python train.py --train_examples=42238 --horizontal_flip=true --hidden_act="gelu" --mlp_ratio=6 --loss="cross_entropy" --init="xavier_uniform" --shampoo_beta=0.99 --lr_schedule="cosine"
Rows from block 4 of a small image classifier, named by matrix and row number. Rows with one number belong to one channel. Each number is 50 + 10 x the weight over its row's rms, rounded and kept within 0 to 99. All counts start at 0.
Before each channel's rows are labels from the 100 images, of 14976, where the channel reaches its highest value: "responds to" is what is common among them. Only what is clearly more common there than usual is listed. The data: capsule endoscopy frames (Kvasir-Capsule).
# convs0: expand pointwise conv (model.blocks.4.convs.0.weight, 512x128x1x1), inputs 0-127
# convs1: depthwise 3x3 conv (model.blocks.4.convs.1.weight, 512x1x3x3, trained with AdamW), a 3x3 kernel
# convs2: project pointwise conv (model.blocks.4.convs.2.weight, 128x512x1x1, transposed), outputs 0-127

responds to: finding: foreign body
convs0.183:34 37 57 58 38 45 49 64 43 22 63 73 42 64 34 50 44 44 36 56 59 48 44 42 58 58 57 45 62 35 57 49 48 40 57 59 53 53 52 62 70 45 53 45 43 62 59 43 52 54 50 53 48 45 49 55 30 55 55 64 55 67 52 55 41 49 37 43 46 53 61 54 61 57 47 34 37 41 63 59 52 46 49 36 51 65 44 29 46 34 51 39 59 28 46 45 49 42 50 53 44 54 42 64 36 32 44 60 51 57 37 69 49 58 54 57 41 50 45 48 80 46 63 44 61 51 53 41
convs1.183:52 51 49 51 53 56 53 78 59
convs2.183:78 63 64 55 51 33 35 52 49 51 34 33 51 53 51 54 65 64 53 48 55 43 42 63 55 41 47 46 51 48 47 61 59 40 52 50 67 43 41 45 47 47 37 48 56 41 51 64 47 53 36 49 47 49 56 59 70 45 35 49 44 58 59 51 41 49 32 49 53 61 43 58 40 23 52 53 55 44 54 45 57 54 52 58 45 71 36 59 61 66 30 30 42 60 50 38 44 40 41 45 41 44 58 51 60 65 49 41 50 50 29 31 65 31 55 48 52 50 48 68 43 61 43 62 56 45 63 63

responds to: finding: pylorus
convs0.377:45 49 62 40 48 48 48 59 63 51 51 53 73 60 51 46 50 52 45 68 51 47 57 35 72 41 50 41 44 42 31 50 53 46 50 71 53 51 54 46 57 37 46 54 48 66 56 65 40 57 55 43 71 49 41 40 67 30 43 37 37 55 40 46 59 43 58 43 69 51 43 46 38 42 64 58 62 56 51 51 66 46 43 38 43 57 48 48 43 35 43 36 56 68 23 53 42 63 46 60 56 53 57 61 40 65 24 52 46 57 67 53 50 50 48 50 68 39 56 53 40 41 62 58 52 46 40 41
convs1.377:61 72 61 54 53 51 44 41 43
convs2.377:46 46 57 30 46 59 43 66 49 34 45 60 59 60 43 60 57 60 48 50 41 35 53 51 62 44 53 48 60 42 25 61 44 46 31 57 34 50 41 62 54 52 32 64 62 29 47 61 50 46 59 44 65 46 34 42 35 66 53 47 42 35 61 52 46 42 63 56 52 46 50 56 52 56 40 47 63 50 62 44 47 56 62 60 61 64 50 64 57 79 49 38 39 61 47 56 58 59 34 54 54 54 55 38 29 61 55 54 34 62 59 55 35 47 42 42 52 52 32 58 49 39 56 42 45 60 52 56

responds to: finding: foreign body
convs0.15:77 52 36 61 66 59 41 49 51 45 53 56 50 65 35 56 31 49 60 53 43 44 56 47 53 44 46 58 66 58 65 59 44 63 72 63 45 40 42 44 41 55 64 49 51 56 58 51 60 47 48 38 63 52 39 44 41 34 54 52 47 41 43 47 38 30 59 58 39 47 42 42 60 62 54 22 61 47 59 50 51 44 57 47 49 67 41 28 52 33 42 59 70 41 64 46 46 64 49 45 53 39 53 44 38 49 61 69 41 56 55 40 71 40 47 43 45 52 42 47 67 52 33 50 50 43 51 52
convs1.15:45 53 45 52 60 55 57 72 64
convs2.15:63 59 54 40 46 49 39 55 60 36 44 36 31 32 51 59 52 42 31 45 36 36 40 43 51 63 56 56 63 54 60 42 62 40 57 41 50 60 45 49 41 51 62 62 36 42 58 65 53 57 49 52 57 48 48 57 35 56 55 36 45 53 36 44 46 53 58 46 64 42 46 53 44 36 37 59 50 69 38 44 55 59 58 43 54 39 40 45 61 62 32 60 37 47 49 43 57 55 39 64 46 61 54 18 61 47 46 46 48 42 66 68 36 36 44 54 56 59 35 37 40 60 59 45 56 27 57 48

responds to: finding: blood fresh; finding: ileocecal valve
convs0.506:49 50 37 54 42 62 65 45 50 42 58 51 35 60 71 50 50 67 31 50 62 58 59 46 57 41 58 36 35 49 39 48 47 56 46 59 51 39 53 46 47 61 51 63 61 34 51 59 59 58 50 47 23 52 54 49 54 65 51 49 44 30 67 48 41 35 63 32 51 42 56 53 57 56 42 36 46 72 55 43 45 60 44 51 64 68 32 60 39 34 54 40 50 71 36 53 58 43 54 59 45 48 56 45 69 57 48 54 37 56 50 48 34 58 40 76 47 45 54 56 45 54 59 49 64 42 53 50
convs1.506:40 29 46 59 57 46 57 53 61
convs2.506:49 64 52 58 41 45 53 51 50 49 47 44 51 56 48 55 63 57 62 59 50 45 36 53 57 59 59 42 61 46 64 53 66 28 69 27 52 55 42 42 55 41 41 38 37 71 45 41 49 57 55 51 65 41 51 56 38 67 48 46 32 58 60 71 55 48 57 44 54 38 55 43 52 57 41 43 42 41 58 52 51 29 60 56 52 56 48 50 57 30 47 39 38 35 36 56 69 55 70 36 56 52 42 37 36 48 50 50 53 56 53 36 43 45 49 48 71 71 34 39 57 43 53 37 72 48 50 41

responds to: finding: ulcer
convs0.322:46 51 29 46 56 41 38 48 53 58 41 47 38 48 57 58 42 37 64 66 49 60 50 52 69 63 56 68 40 54 53 33 69 66 53 31 52 59 44 57 33 52 49 46 38 31 52 47 60 73 67 50 59 54 42 40 52 34 30 60 59 51 55 48 54 42 53 32 46 65 55 42 54 60 40 44 44 55 41 55 58 35 41 43 63 42 57 49 35 57 54 39 42 40 56 58 51 50 26 51 67 50 50 61 52 53 32 47 58 54 26 52 57 56 31 43 49 47 45 54 41 37 39 44 55 55 48 48
convs1.322:59 59 59 56 51 51 39 33 35
convs2.322:54 61 55 53 32 41 47 31 58 58 40 45 53 75 51 64 71 60 37 55 55 34 54 37 46 47 40 38 52 50 50 33 31 32 62 44 51 46 43 56 47 57 52 30 37 47 43 50 50 45 69 63 56 50 60 52 48 68 47 59 65 61 43 54 49 44 51 44 47 58 50 64 36 49 58 57 43 47 55 42 55 65 48 45 48 50 40 31 56 46 58 45 43 54 54 44 32 65 59 51 50 67 42 50 54 56 51 55 43 35 52 36 48 53 27 53 35 60 28 48 50 64 62 56 52 46 33 73

responds to: finding: blood fresh
convs0.66:46 51 52 63 45 53 48 49 43 49 44 54 76 52 53 30 59 59 56 65 50 50 45 50 42 55 42 39 46 68 36 51 52 53 46 40 55 61 49 51 40 47 75 54 47 57 37 47 49 52 66 40 52 41 70 69 53 67 37 57 45 49 42 48 59 40 37 46 64 60 37 58 57 60 33 71 54 55 53 51 44 55 60 38 57 37 37 46 34 41 43 63 34 45 37 53 55 50 51 39 47 65 46 28 51 43 41 60 47 32 46 60 52 28 51 39 61 58 73 43 63 44 69 54 47 41 48 54
convs1.66:41 34 35 54 64 56 55 50 43
convs2.66:47 31 56 32 34 69 53 45 45 38 28 34 27 58 54 50 57 48 64 54 41 57 53 46 39 49 57 47 47 40 48 43 50 49 50 51 46 43 52 44 70 46 57 50 59 38 47 57 63 52 53 55 48 51 49 44 68 57 31 49 42 64 23 55 41 66 45 44 52 67 43 57 51 50 53 35 39 48 55 66 64 27 47 46 50 51 55 50 55 54 58 47 49 38 45 43 46 51 53 52 43 52 39 49 50 35 23 54 67 52 54 81 46 34 60 49 50 45 41 53 58 55 49 49 28 53 49 68

responds to: finding: ileocecal valve
convs0.232:53 46 47 60 44 33 65 59 45 34 54 48 28 59 48 57 64 48 47 41 66 44 56 61 44 49 60 63 55 57 51 46 45 54 40 63 38 25 55 36 48 49 44 48 44 45 65 47 44 46 55 48 53 55 46 62 53 45 40 47 51 67 33 62 51 46 49 45 49 55 53 60 48 63 51 58 91 52 46 36 32 44 66 43 50 48 69 55 46 70 47 64 50 45 59 56 42 45 51 27 58 42 47 67 40 58 54 38 42 53 44 56 55 39 35 43 64 36 60 56 62 57 45 52 52 49 40 67
convs1.232:58 59 60 49 38 46 55 31 40
convs2.232:62 59 53 38 55 46 51 55 47 52 42 49 50 46 44 58 74 53 47 49 48 47 35 62 52 46 50 54 33 60 67 44 79 51 64 38 70 42 46 53 59 52 36 50 49 70 52 50 55 51 53 33 63 47 54 41 58 42 49 47 34 63 47 67 39 29 63 33 52 50 42 44 65 40 57 41 32 52 58 49 37 50 33 53 43 26 39 49 54 50 39 61 44 62 50 42 44 49 55 55 57 61 44 40 43 51 57 43 51 71 48 59 47 30 44 67 26 64 37 50 58 49 53 51 59 47 43 44

responds to: finding: pylorus
convs0.243:30 55 44 42 44 50 39 60 44 56 40 62 41 58 48 34 68 70 53 67 48 65 48 59 57 50 58 52 58 67 58 42 45 48 31 62 38 54 42 57 39 33 37 40 61 35 55 48 61 47 46 56 55 49 37 54 39 51 54 34 47 50 50 73 41 50 49 62 36 43 41 66 39 36 48 40 64 67 36 49 29 70 56 52 50 65 51 50 63 69 45 39 39 46 56 57 48 54 43 48 46 46 40 61 51 53 67 49 58 45 56 55 55 37 57 53 51 33 51 50 50 46 50 67 62 65 38 52
convs1.243:43 39 35 56 58 51 57 66 61
convs2.243:32 45 55 51 41 52 68 56 33 49 51 50 57 41 33 35 56 70 33 39 39 54 41 44 62 64 53 62 40 53 53 50 68 48 58 56 47 53 65 66 47 58 68 33 34 49 41 61 63 41 40 63 51 59 36 46 56 47 46 48 51 52 62 64 45 49 44 59 45 52 54 50 46 57 29 68 46 35 64 47 42 39 76 52 57 49 46 59 26 35 56 62 53 57 35 49 52 46 61 46 58 66 50 48 52 64 51 48 46 52 54 65 41 37 32 41 53 38 51 45 45 39 64 47 37 55 48 56

responds to: finding: ulcer
convs0.323:57 53 39 61 69 35 53 50 44 49 58 47 67 59 53 49 68 46 41 50 69 73 54 56 57 57 39 49 36 39 41 46 57 42 45 54 45 61 43 38 59 52 47 47 43 45 34 39 47 51 39 59 40 46 49 47 53 64 38 55 51 52 56 30 49 46 44 69 75 19 54 42 41 57 58 65 49 37 68 44 43 56 49 31 61 62 52 51 57 37 41 48 49 54 41 55 65 65 28 50 44 59 42 54 58 48 45 45 47 42 49 47 64 58 71 53 44 59 39 36 59 41 49 48 52 58 39 65
convs1.323:52 50 44 48 72 45 45 66 42
convs2.323:42 51 60 69 65 45 47 45 62 56 51 46 46 57 81 21 39 50 56 46 55 40 52 38 53 48 55 50 50 63 56 46 54 58 60 30 47 46 46 56 55 40 38 43 42 45 51 68 38 40 38 30 50 34 43 51 55 33 46 50 52 59 55 47 50 52 56 58 62 47 70 50 65 52 54 36 60 45 58 63 34 46 49 60 45 62 56 51 50 58 62 35 59 63 64 59 40 39 49 55 48 59 38 42 35 55 38 49 62 51 71 69 47 44 59 68 53 63 59 57 71 53 52 46 48 40 47 55

responds to: finding: ileocecal valve
convs0.185:50 29 49 39 68 46 44 51 34 40 58 45 40 54 53 46 66 44 55 60 53 60 29 44 66 47 48 50 26 46 45 52 42 50 30 44 46 72 49 55 43 59 49 55 51 31 57 41 65 59 48 62 50 44 53 38 63 60 52 50 45 35 42 63 63 51 47 42 63 38 61 41 43 29 37 60 48 44 53 52 47 70 36 49 47 41 52 45 56 47 30 48 44 54 53 65 43 55 43 60 41 50 32 35 45 53 57 54 32 53 55 38 36 52 69 48 37 61 43 32 41 61 51 53 44 50 43 34
convs1.185:42 35 38 39 57 50 38 57 60
convs2.185:51 44 38 38 48 50 66 59 48 46 41 50 52 64 48 34 48 52 47 70 37 39 41 45 66 57 66 54 47 53 57 62 35 37 42 55 44 32 45 54 37 53 66 67 38 55 39 56 52 64 42 58 47 70 64 48 60 63 41 35 60 61 54 55 48 51 68 48 58 35 55 49 64 50 36 41 63 29 61 37 47 63 32 45 56 57 65 45 42 54 58 53 56 62 42 53 46 70 56 47 46 51 37 59 40 64 46 42 44 35 58 61 50 56 52 50 50 57 36 41 47 57 68 56 68 46 57 35

responds to: finding: foreign body
convs0.463:44 44 30 27 40 52 54 64 52 59 56 60 51 49 45 42 62 56 55 50 30 66 49 56 54 61 56 36 37 59 56 56 39 42 42 67 50 63 47 71 47 40 55 67 58 64 37 64 47 38 51 40 43 34 43 54 63 41 67 63 61 47 52 60 49 46 51 58 71 39 35 46 64 54 50 53 58 65 37 44 34 48 46 66 43 55 53 61 55 34 73 52 42 57 44 46 48 60 35 35 42 41 51 69 54 39 53 43 53 50 53 58 46 45 54 48 43 49 51 77 61 49 53 50 62 48 45 51
convs1.463:44 48 43 47 56 49 56 77 54
convs2.463:53 47 38 46 45 58 58 40 41 49 47 46 45 49 36 46 29 49 33 51 37 38 37 45 30 60 43 40 34 54 54 37 56 57 42 43 39 68 45 59 58 70 49 35 45 43 67 50 51 60 42 40 41 38 60 46 48 58 46 59 36 51 63 42 48 62 56 44 60 54 71 63 46 39 48 46 67 51 64 47 33 54 60 27 67 50 59 38 54 48 34 36 36 43 51 46 47 50 57 45 56 38 48 34 61 53 34 47 65 58 54 61 62 43 48 37 45 41 36 33 54 46 37 55 55 63 63 46

responds to: finding: reduced mucosal view
convs0.434:62 49 53 46 39 36 58 73 30 42 33 59 49 40 33 53 43 52 76 58 56 35 59 55 66 53 61 53 36 66 63 43 35 55 64 55 46 32 45 62 39 62 52 48 56 37 70 48 51 48 51 57 52 58 41 54 42 65 52 41 53 48 59 45 48 57 57 43 53 57 41 36 54 42 20 47 45 47 44 56 69 45 35 53 50 51 49 48 42 51 41 48 53 57 55 60 41 58 53 61 39 58 33 51 51 49 53 36 52 49 54 42 36 38 22 48 55 52 42 52 35 24 48 52 55 53 48 56
convs1.434:65 61 71 54 45 50 41 46 49
convs2.434:57 71 37 53 40 34 56 28 58 46 39 67 48 67 61 41 53 45 30 55 44 37 41 47 42 42 34 56 58 59 44 48 44 52 52 50 54 45 65 51 64 41 57 52 56 53 60 54 56 46 43 61 51 67 43 57 64 66 63 31 55 41 52 42 38 57 41 60 57 43 55 62 66 59 61 36 65 43 67 61 48 41 47 56 51 58 52 40 58 59 33 40 54 35 44 65 58 57 39 43 39 58 42 50 40 41 40 36 53 37 60 48 31 43 69 62 54 57 46 55 57 54 59 55 44 59 67 55

responds to: finding: reduced mucosal view
convs0.105:57 71 60 55 61 52 37 67 51 53 60 63 36 58 38 44 55 45 48 52 65 40 56 51 45 74 56 58 39 55 37 54 57 38 44 56 50 31 49 58 34 58 41 50 61 22 54 66 52 43 61 40 60 44 52 51 56 49 48 46 39 55 41 41 43 40 43 45 60 64 45 44 46 37 44 72 45 54 53 73 32 40 61 43 40 39 49 46 46 58 57 51 47 50 43 54 39 64 51 52 39 48 35 37 56 60 25 35 34 40 36 42 49 42 51 64 50 73 57 57 50 59 60 52 52 55 56 51
convs1.105:56 62 66 56 58 64 53 57 60
convs2.105:40 42 65 56 48 54 43 50 64 47 67 55 57 43 51 57 28 37 52 48 60 49 47 59 49 37 41 44 49 63 56 62 61 65 61 58 55 60 45 68 39 41 53 47 37 60 45 43 34 73 37 48 56 49 55 48 45 63 51 61 58 50 48 40 47 54 49 65 38 52 62 58 57 50 56 47 52 63 63 56 35 37 56 65 43 56 36 51 52 47 56 36 39 61 63 48 40 23 56 34 54 44 43 70 52 54 30 50 65 49 63 55 46 53 46 55 46 44 46 47 24 50 54 32 74 50 46 36

responds to: finding: ileocecal valve
convs0.490:43 62 44 59 32 48 47 40 39 54 51 53 38 60 54 65 37 56 68 49 29 48 56 63 47 40 51 37 35 49 45 38 51 49 47 68 39 32 36 55 59 57 51 35 45 34 43 45 48 29 32 41 46 48 43 58 44 58 49 38 43 27 44 40 45 42 59 56 50 54 30 49 59 43 41 44 72 56 57 33 61 53 44 42 48 59 65 47 58 53 33 67 54 56 62 39 52 48 61 47 47 50 47 33 47 67 59 66 49 46 37 47 61 40 31 52 46 51 45 35 47 45 35 45 41 60 44 55
convs1.490:46 39 45 65 42 49 71 49 49
convs2.490:48 69 59 63 53 41 59 45 41 44 51 26 43 57 56 59 53 70 77 61 51 24 54 62 64 39 44 49 41 53 56 44 62 43 56 46 48 62 46 33 46 46 34 70 40 42 38 56 62 63 60 53 56 71 44 54 58 51 46 42 46 58 60 50 54 53 47 49 45 59 52 42 48 53 44 75 34 40 53 50 45 40 46 26 54 47 52 47 49 72 51 43 70 52 51 46 57 43 48 46 41 71 43 60 50 67 58 45 36 51 72 49 56 42 45 54 55 63 58 41 54 43 51 52 58 51 49 57

responds to: finding: reduced mucosal view
convs0.431:47 66 46 36 43 55 64 37 49 41 34 52 52 40 45 54 51 51 46 57 49 45 45 52 60 32 67 54 29 38 57 54 38 57 55 31 63 48 47 44 37 65 55 53 65 52 62 58 46 63 52 49 50 45 48 42 40 45 39 49 53 44 48 60 56 39 40 47 51 47 55 60 65 35 37 51 58 58 45 58 66 31 27 31 44 62 32 48 42 61 50 48 61 57 64 31 41 67 65 50 46 53 55 51 49 62 45 51 55 43 31 54 43 26 56 62 27 62 38 40 48 56 68 52 50 45 46 48
convs1.431:41 59 49 39 66 62 45 39 56
convs2.431:53 43 58 45 61 34 42 52 61 47 44 44 51 76 52 38 46 40 59 46 45 56 62 45 40 53 55 56 51 57 46 35 56 58 65 40 54 44 53 48 60 59 44 56 62 54 48 64 58 59 51 58 47 28 43 41 71 51 57 27 49 49 53 55 27 61 64 46 57 49 41 41 47 59 47 44 60 39 40 36 52 63 56 55 59 48 36 38 45 49 45 49 37 46 43 67 37 54 50 55 43 60 24 48 62 25 57 33 38 41 62 76 51 60 47 52 58 56 29 47 63 48 43 42 46 47 57 65

responds to: finding: pylorus
convs0.355:45 60 37 46 29 30 60 45 47 68 39 58 47 56 51 52 38 40 53 57 60 42 38 38 48 63 59 33 67 43 43 41 49 50 52 55 58 59 45 39 49 42 49 57 64 50 44 61 51 52 50 69 60 66 69 54 59 64 33 55 51 49 41 38 55 50 60 27 47 40 39 49 40 63 44 53 51 52 49 52 40 61 56 61 35 59 27 52 61 44 62 46 59 59 51 34 32 54 46 34 35 50 46 39 48 55 62 37 62 44 54 44 41 53 55 68 32 48 45 60 63 30 44 51 37 40 63 54
convs1.355:43 41 45 44 48 53 55 59 74
convs2.355:40 52 55 46 35 45 54 50 67 24 38 55 67 35 36 57 50 34 57 52 45 42 45 50 61 55 50 43 25 44 74 46 39 47 70 62 41 57 55 50 50 53 51 40 43 38 52 52 45 42 50 69 61 57 56 54 39 53 63 51 56 47 51 57 56 46 55 68 49 50 54 42 60 55 51 39 57 35 65 60 61 47 43 54 42 37 33 47 47 46 46 34 61 42 57 42 51 62 63 53 44 41 27 47 45 35 52 63 41 59 49 49 60 22 50 46 50 44 37 46 72 49 45 58 62 41 38 36

responds to: finding: foreign body
convs0.59:38 40 34 60 57 54 51 68 57 54 53 60 66 42 53 36 37 53 38 27 38 32 60 44 50 66 44 33 38 46 44 64 51 76 61 47 42 40 49 49 53 42 53 47 65 49 39 51 39 41 58 37 54 65 61 53 55 58 43 54 42 41 56 38 54 50 52 37 33 58 51 47 51 55 44 61 62 36 55 49 39 42 54 43 48 35 47 53 72 44 56 42 26 49 48 50 47 44 43 37 46 46 45 57 51 52 65 48 50 47 49 49 19 40 50 38 64 66 51 56 51 57 38 71 44 46 61 60
convs1.59:37 38 38 53 57 44 61 57 62
convs2.59:52 53 47 36 40 53 55 38 40 42 41 38 54 50 39 30 43 52 56 37 42 52 57 48 50 56 33 28 66 53 65 55 55 43 69 54 48 45 69 46 36 45 59 30 45 33 37 45 47 31 65 49 29 35 44 51 38 50 47 46 53 61 45 49 48 59 52 40 35 53 62 66 55 53 52 61 46 60 51 47 61 48 56 53 45 47 52 55 51 65 67 55 75 43 52 73 43 38 65 51 48 54 69 63 54 36 37 59 43 46 42 41 40 60 47 49 52 56 63 45 61 54 53 65 35 50 38 54

responds to: finding: blood fresh
convs0.312:43 56 58 62 29 47 73 27 48 43 56 50 54 44 55 49 34 49 36 52 61 49 57 42 49 50 37 50 65 62 51 51 44 66 47 50 57 54 51 39 48 68 40 54 62 57 38 50 61 40 44 54 47 45 50 55 57 44 32 61 41 53 36 52 51 58 59 50 33 71 65 61 58 51 57 66 59 62 37 53 47 44 43 55 43 49 35 45 61 84 45 38 58 34 59 50 53 44 61 58 51 56 50 41 52 64 54 53 48 51 53 52 37 36 32 65 59 64 46 59 51 40 28 50 48 39 49 70
convs1.312:30 39 47 47 64 57 52 60 56
convs2.312:30 50 58 55 44 62 43 55 78 53 37 49 56 50 44 47 56 59 31 45 58 54 49 57 57 69 50 24 66 47 46 58 37 45 51 54 53 47 45 61 63 44 54 50 61 55 45 40 54 25 52 62 58 59 43 55 54 43 49 56 48 59 51 38 51 40 38 52 56 68 35 60 50 47 49 36 68 42 51 60 43 46 43 40 52 50 63 68 57 53 59 51 44 27 26 56 61 58 37 41 28 56 47 61 47 40 48 67 45 62 65 44 53 33 54 47 61 47 40 51 53 53 51 63 51 53 28 50

responds to: finding: ileocecal valve
convs0.453:35 36 30 56 44 46 69 46 47 40 63 54 43 63 59 53 55 53 56 58 42 50 42 50 31 48 47 65 58 62 48 57 63 39 46 60 63 41 45 50 53 39 58 49 64 55 51 62 58 50 49 47 42 57 61 45 45 57 41 50 51 51 58 42 62 50 38 60 54 61 48 47 48 71 61 47 52 45 57 49 40 49 62 21 35 62 69 60 60 50 31 55 46 67 54 58 52 72 46 46 47 61 46 62 58 67 39 59 45 48 60 76 48 34 54 41 46 37 61 50 65 34 55 44 49 66 60 63
convs1.453:40 41 41 50 48 51 66 63 65
convs2.453:39 48 33 42 71 61 42 44 60 42 62 51 40 58 59 53 54 60 52 39 40 47 49 41 60 47 45 41 75 48 58 48 41 41 58 43 57 56 33 49 51 47 56 56 44 58 55 41 59 55 56 59 63 47 36 51 49 45 52 25 43 40 63 56 37 62 40 55 46 58 50 58 70 53 41 65 58 42 29 45 45 56 59 65 60 48 42 53 53 33 40 41 67 47 36 48 46 55 71 62 33 60 34 43 55 32 47 59 41 58 63 52 55 52 51 52 66 48 64 51 54 42 70 54 68 38 42 29

responds to: finding: reduced mucosal view
convs0.70:36 55 32 43 62 63 64 60 31 48 43 49 27 46 70 64 53 29 41 65 46 48 42 53 65 60 48 51 36 66 38 48 55 45 63 46 57 47 50 39 63 56 41 47 48 45 46 43 48 53 48 49 42 48 56 26 56 50 48 58 56 60 53 47 70 61 48 44 60 42 66 20 49 56 44 50 35 47 53 48 51 44 58 56 34 49 50 53 39 61 49 38 42 39 57 66 45 52 41 43 51 52 60 40 46 58 42 45 45 60 38 28 43 51 52 56 33 43 34 70 49 56 43 33 39 57 55 44
convs1.70:66 71 60 48 52 53 42 44 48
convs2.70:39 69 50 47 55 54 38 25 41 39 65 45 45 65 57 62 62 39 40 50 69 58 45 52 44 41 36 47 56 39 66 51 43 34 53 44 41 36 45 60 38 45 56 52 57 55 71 56 70 35 48 56 55 65 39 38 56 51 47 65 42 60 35 45 54 38 42 30 70 66 55 66 37 44 36 54 33 48 52 43 62 49 55 48 58 49 46 49 44 35 47 47 53 48 41 43 47 45 65 49 63 61 53 50 48 38 61 36 49 60 42 46 47 42 52 54 41 55 22 41 51 45 62 38 57 56 42 47

responds to: finding: ileocecal valve
convs0.126:52 66 52 38 56 57 59 49 38 42 47 41 52 62 42 45 47 50 42 56 56 34 52 45 64 33 51 57 42 53 58 47 76 40 52 52 61 66 51 75 40 67 36 58 44 56 57 53 42 49 51 59 50 46 51 53 48 53 46 34 45 48 47 60 18 53 43 69 53 65 55 45 54 41 57 40 38 61 36 46 40 49 51 64 57 50 48 48 54 53 57 49 37 66 36 42 64 42 60 42 48 33 50 35 64 45 61 67 42 64 52 49 46 38 52 41 49 56 62 38 65 36 47 72 38 59 45 65
convs1.126:41 38 39 39 38 41 40 41 43
convs2.126:69 32 56 51 63 54 38 52 48 50 53 46 59 59 40 69 42 56 35 60 54 36 43 61 35 62 56 34 58 30 60 43 38 40 48 37 40 58 47 51 45 51 60 47 58 42 50 49 45 65 65 66 66 51 44 51 49 45 66 37 52 44 61 71 67 42 60 40 60 56 57 46 55 66 44 48 48 61 51 54 67 52 45 43 52 45 59 59 64 53 60 35 45 61 33 54 60 47 60 52 58 30 42 47 47 48 36 63 54 54 62 34 46 58 53 40 43 53 45 53 71 35 39 72 52 43 58 58

responds to: finding: ulcer
convs0.442:55 48 58 61 64 49 57 58 37 55 60 43 47 60 52 33 48 62 63 32 52 49 48 66 55 59 64 34 45 53 42 56 45 64 50 52 55 44 51 52 39 31 62 50 23 57 56 55 51 47 50 46 37 43 34 59 60 54 52 48 62 43 64 37 42 41 42 70 56 50 51 40 65 33 34 43 56 74 51 51 60 47 58 38 47 50 43 39 49 45 43 51 61 54 35 50 67 74 59 45 53 58 67 47 47 46 57 40 35 55 34 48 53 58 66 37 53 49 62 41 54 25 60 44 52 64 50 55
convs1.442:56 65 36 57 64 38 44 48 46
convs2.442:51 65 39 50 47 41 48 38 33 57 31 43 43 74 42 59 51 49 57 57 51 55 51 41 72 59 41 37 41 53 57 42 53 49 50 61 46 58 64 39 46 49 50 64 57 47 36 67 65 47 46 66 66 51 56 50 35 68 52 56 58 62 40 38 48 50 66 47 59 48 51 59 38 33 45 54 46 34 48 50 37 51 28 36 56 60 66 40 50 61 57 34 41 37 53 29 43 26 31 54 62 51 49 61 36 43 52 56 47 61 58 58 47 60 57 57 57 48 49 48 45 41 63 55 60 58 44 45

responds to: finding: reduced mucosal view
convs0.171:62 65 38 41 43 44 62 59 49 50 39 62 42 47 62 55 54 61 44 53 45 55 56 51 46 63 36 52 45 41 50 49 55 40 33 49 60 39 40 66 41 68 55 59 57 50 49 45 53 67 40 50 57 61 49 41 58 54 63 60 44 43 45 59 42 44 58 66 50 37 40 28 60 31 35 35 52 63 39 57 53 49 46 49 45 60 53 46 55 58 40 63 37 40 39 53 35 36 62 44 49 51 32 65 58 47 43 59 46 42 60 54 61 44 31 33 28 67 47 59 53 46 76 54 39 59 58 33
convs1.171:61 61 53 41 63 60 44 38 40
convs2.171:53 76 49 63 55 36 40 53 34 53 37 61 50 56 67 46 35 52 60 55 42 65 39 54 48 48 71 58 39 47 38 59 46 52 56 37 64 51 46 53 53 45 54 37 42 54 48 50 56 44 49 37 41 62 63 51 39 60 63 62 47 51 46 43 41 48 53 60 66 49 50 48 45 55 58 52 48 44 53 20 60 44 43 39 70 64 57 50 54 37 58 58 51 57 28 61 49 42 58 52 40 59 64 29 68 33 44 44 49 47 45 48 69 74 55 44 64 51 44 50 43 47 54 44 37 35 56 61

responds to: finding: ulcer
convs0.221:64 39 55 53 45 48 49 46 58 60 50 55 59 46 59 42 56 40 54 31 55 55 65 54 47 50 35 42 54 50 39 38 51 62 52 64 79 58 51 28 41 61 51 55 38 60 42 50 43 50 52 58 49 64 65 47 56 51 56 55 43 56 45 45 54 52 45 72 38 43 38 60 41 40 44 43 85 54 63 45 26 55 50 43 45 47 29 47 39 45 41 60 72 44 49 56 54 57 42 41 52 45 31 56 53 73 54 45 42 49 43 42 53 68 45 50 69 58 58 54 46 55 45 52 43 71 58 45
convs1.221:57 66 53 57 60 44 40 37 39
convs2.221:38 65 46 24 53 38 51 45 40 35 29 51 33 41 33 60 37 42 61 45 46 52 42 43 60 76 30 48 45 48 54 42 46 59 43 51 64 65 33 57 55 59 54 45 58 53 51 45 50 39 39 43 50 69 55 67 38 55 45 58 36 51 47 54 53 42 62 67 52 44 50 66 59 37 50 53 57 68 58 50 48 37 49 60 61 30 49 48 60 58 50 52 52 29 63 56 62 67 54 60 51 68 57 63 62 50 63 42 49 54 53 33 61 48 41 59 41 45 57 44 50 58 59 46 50 43 54 45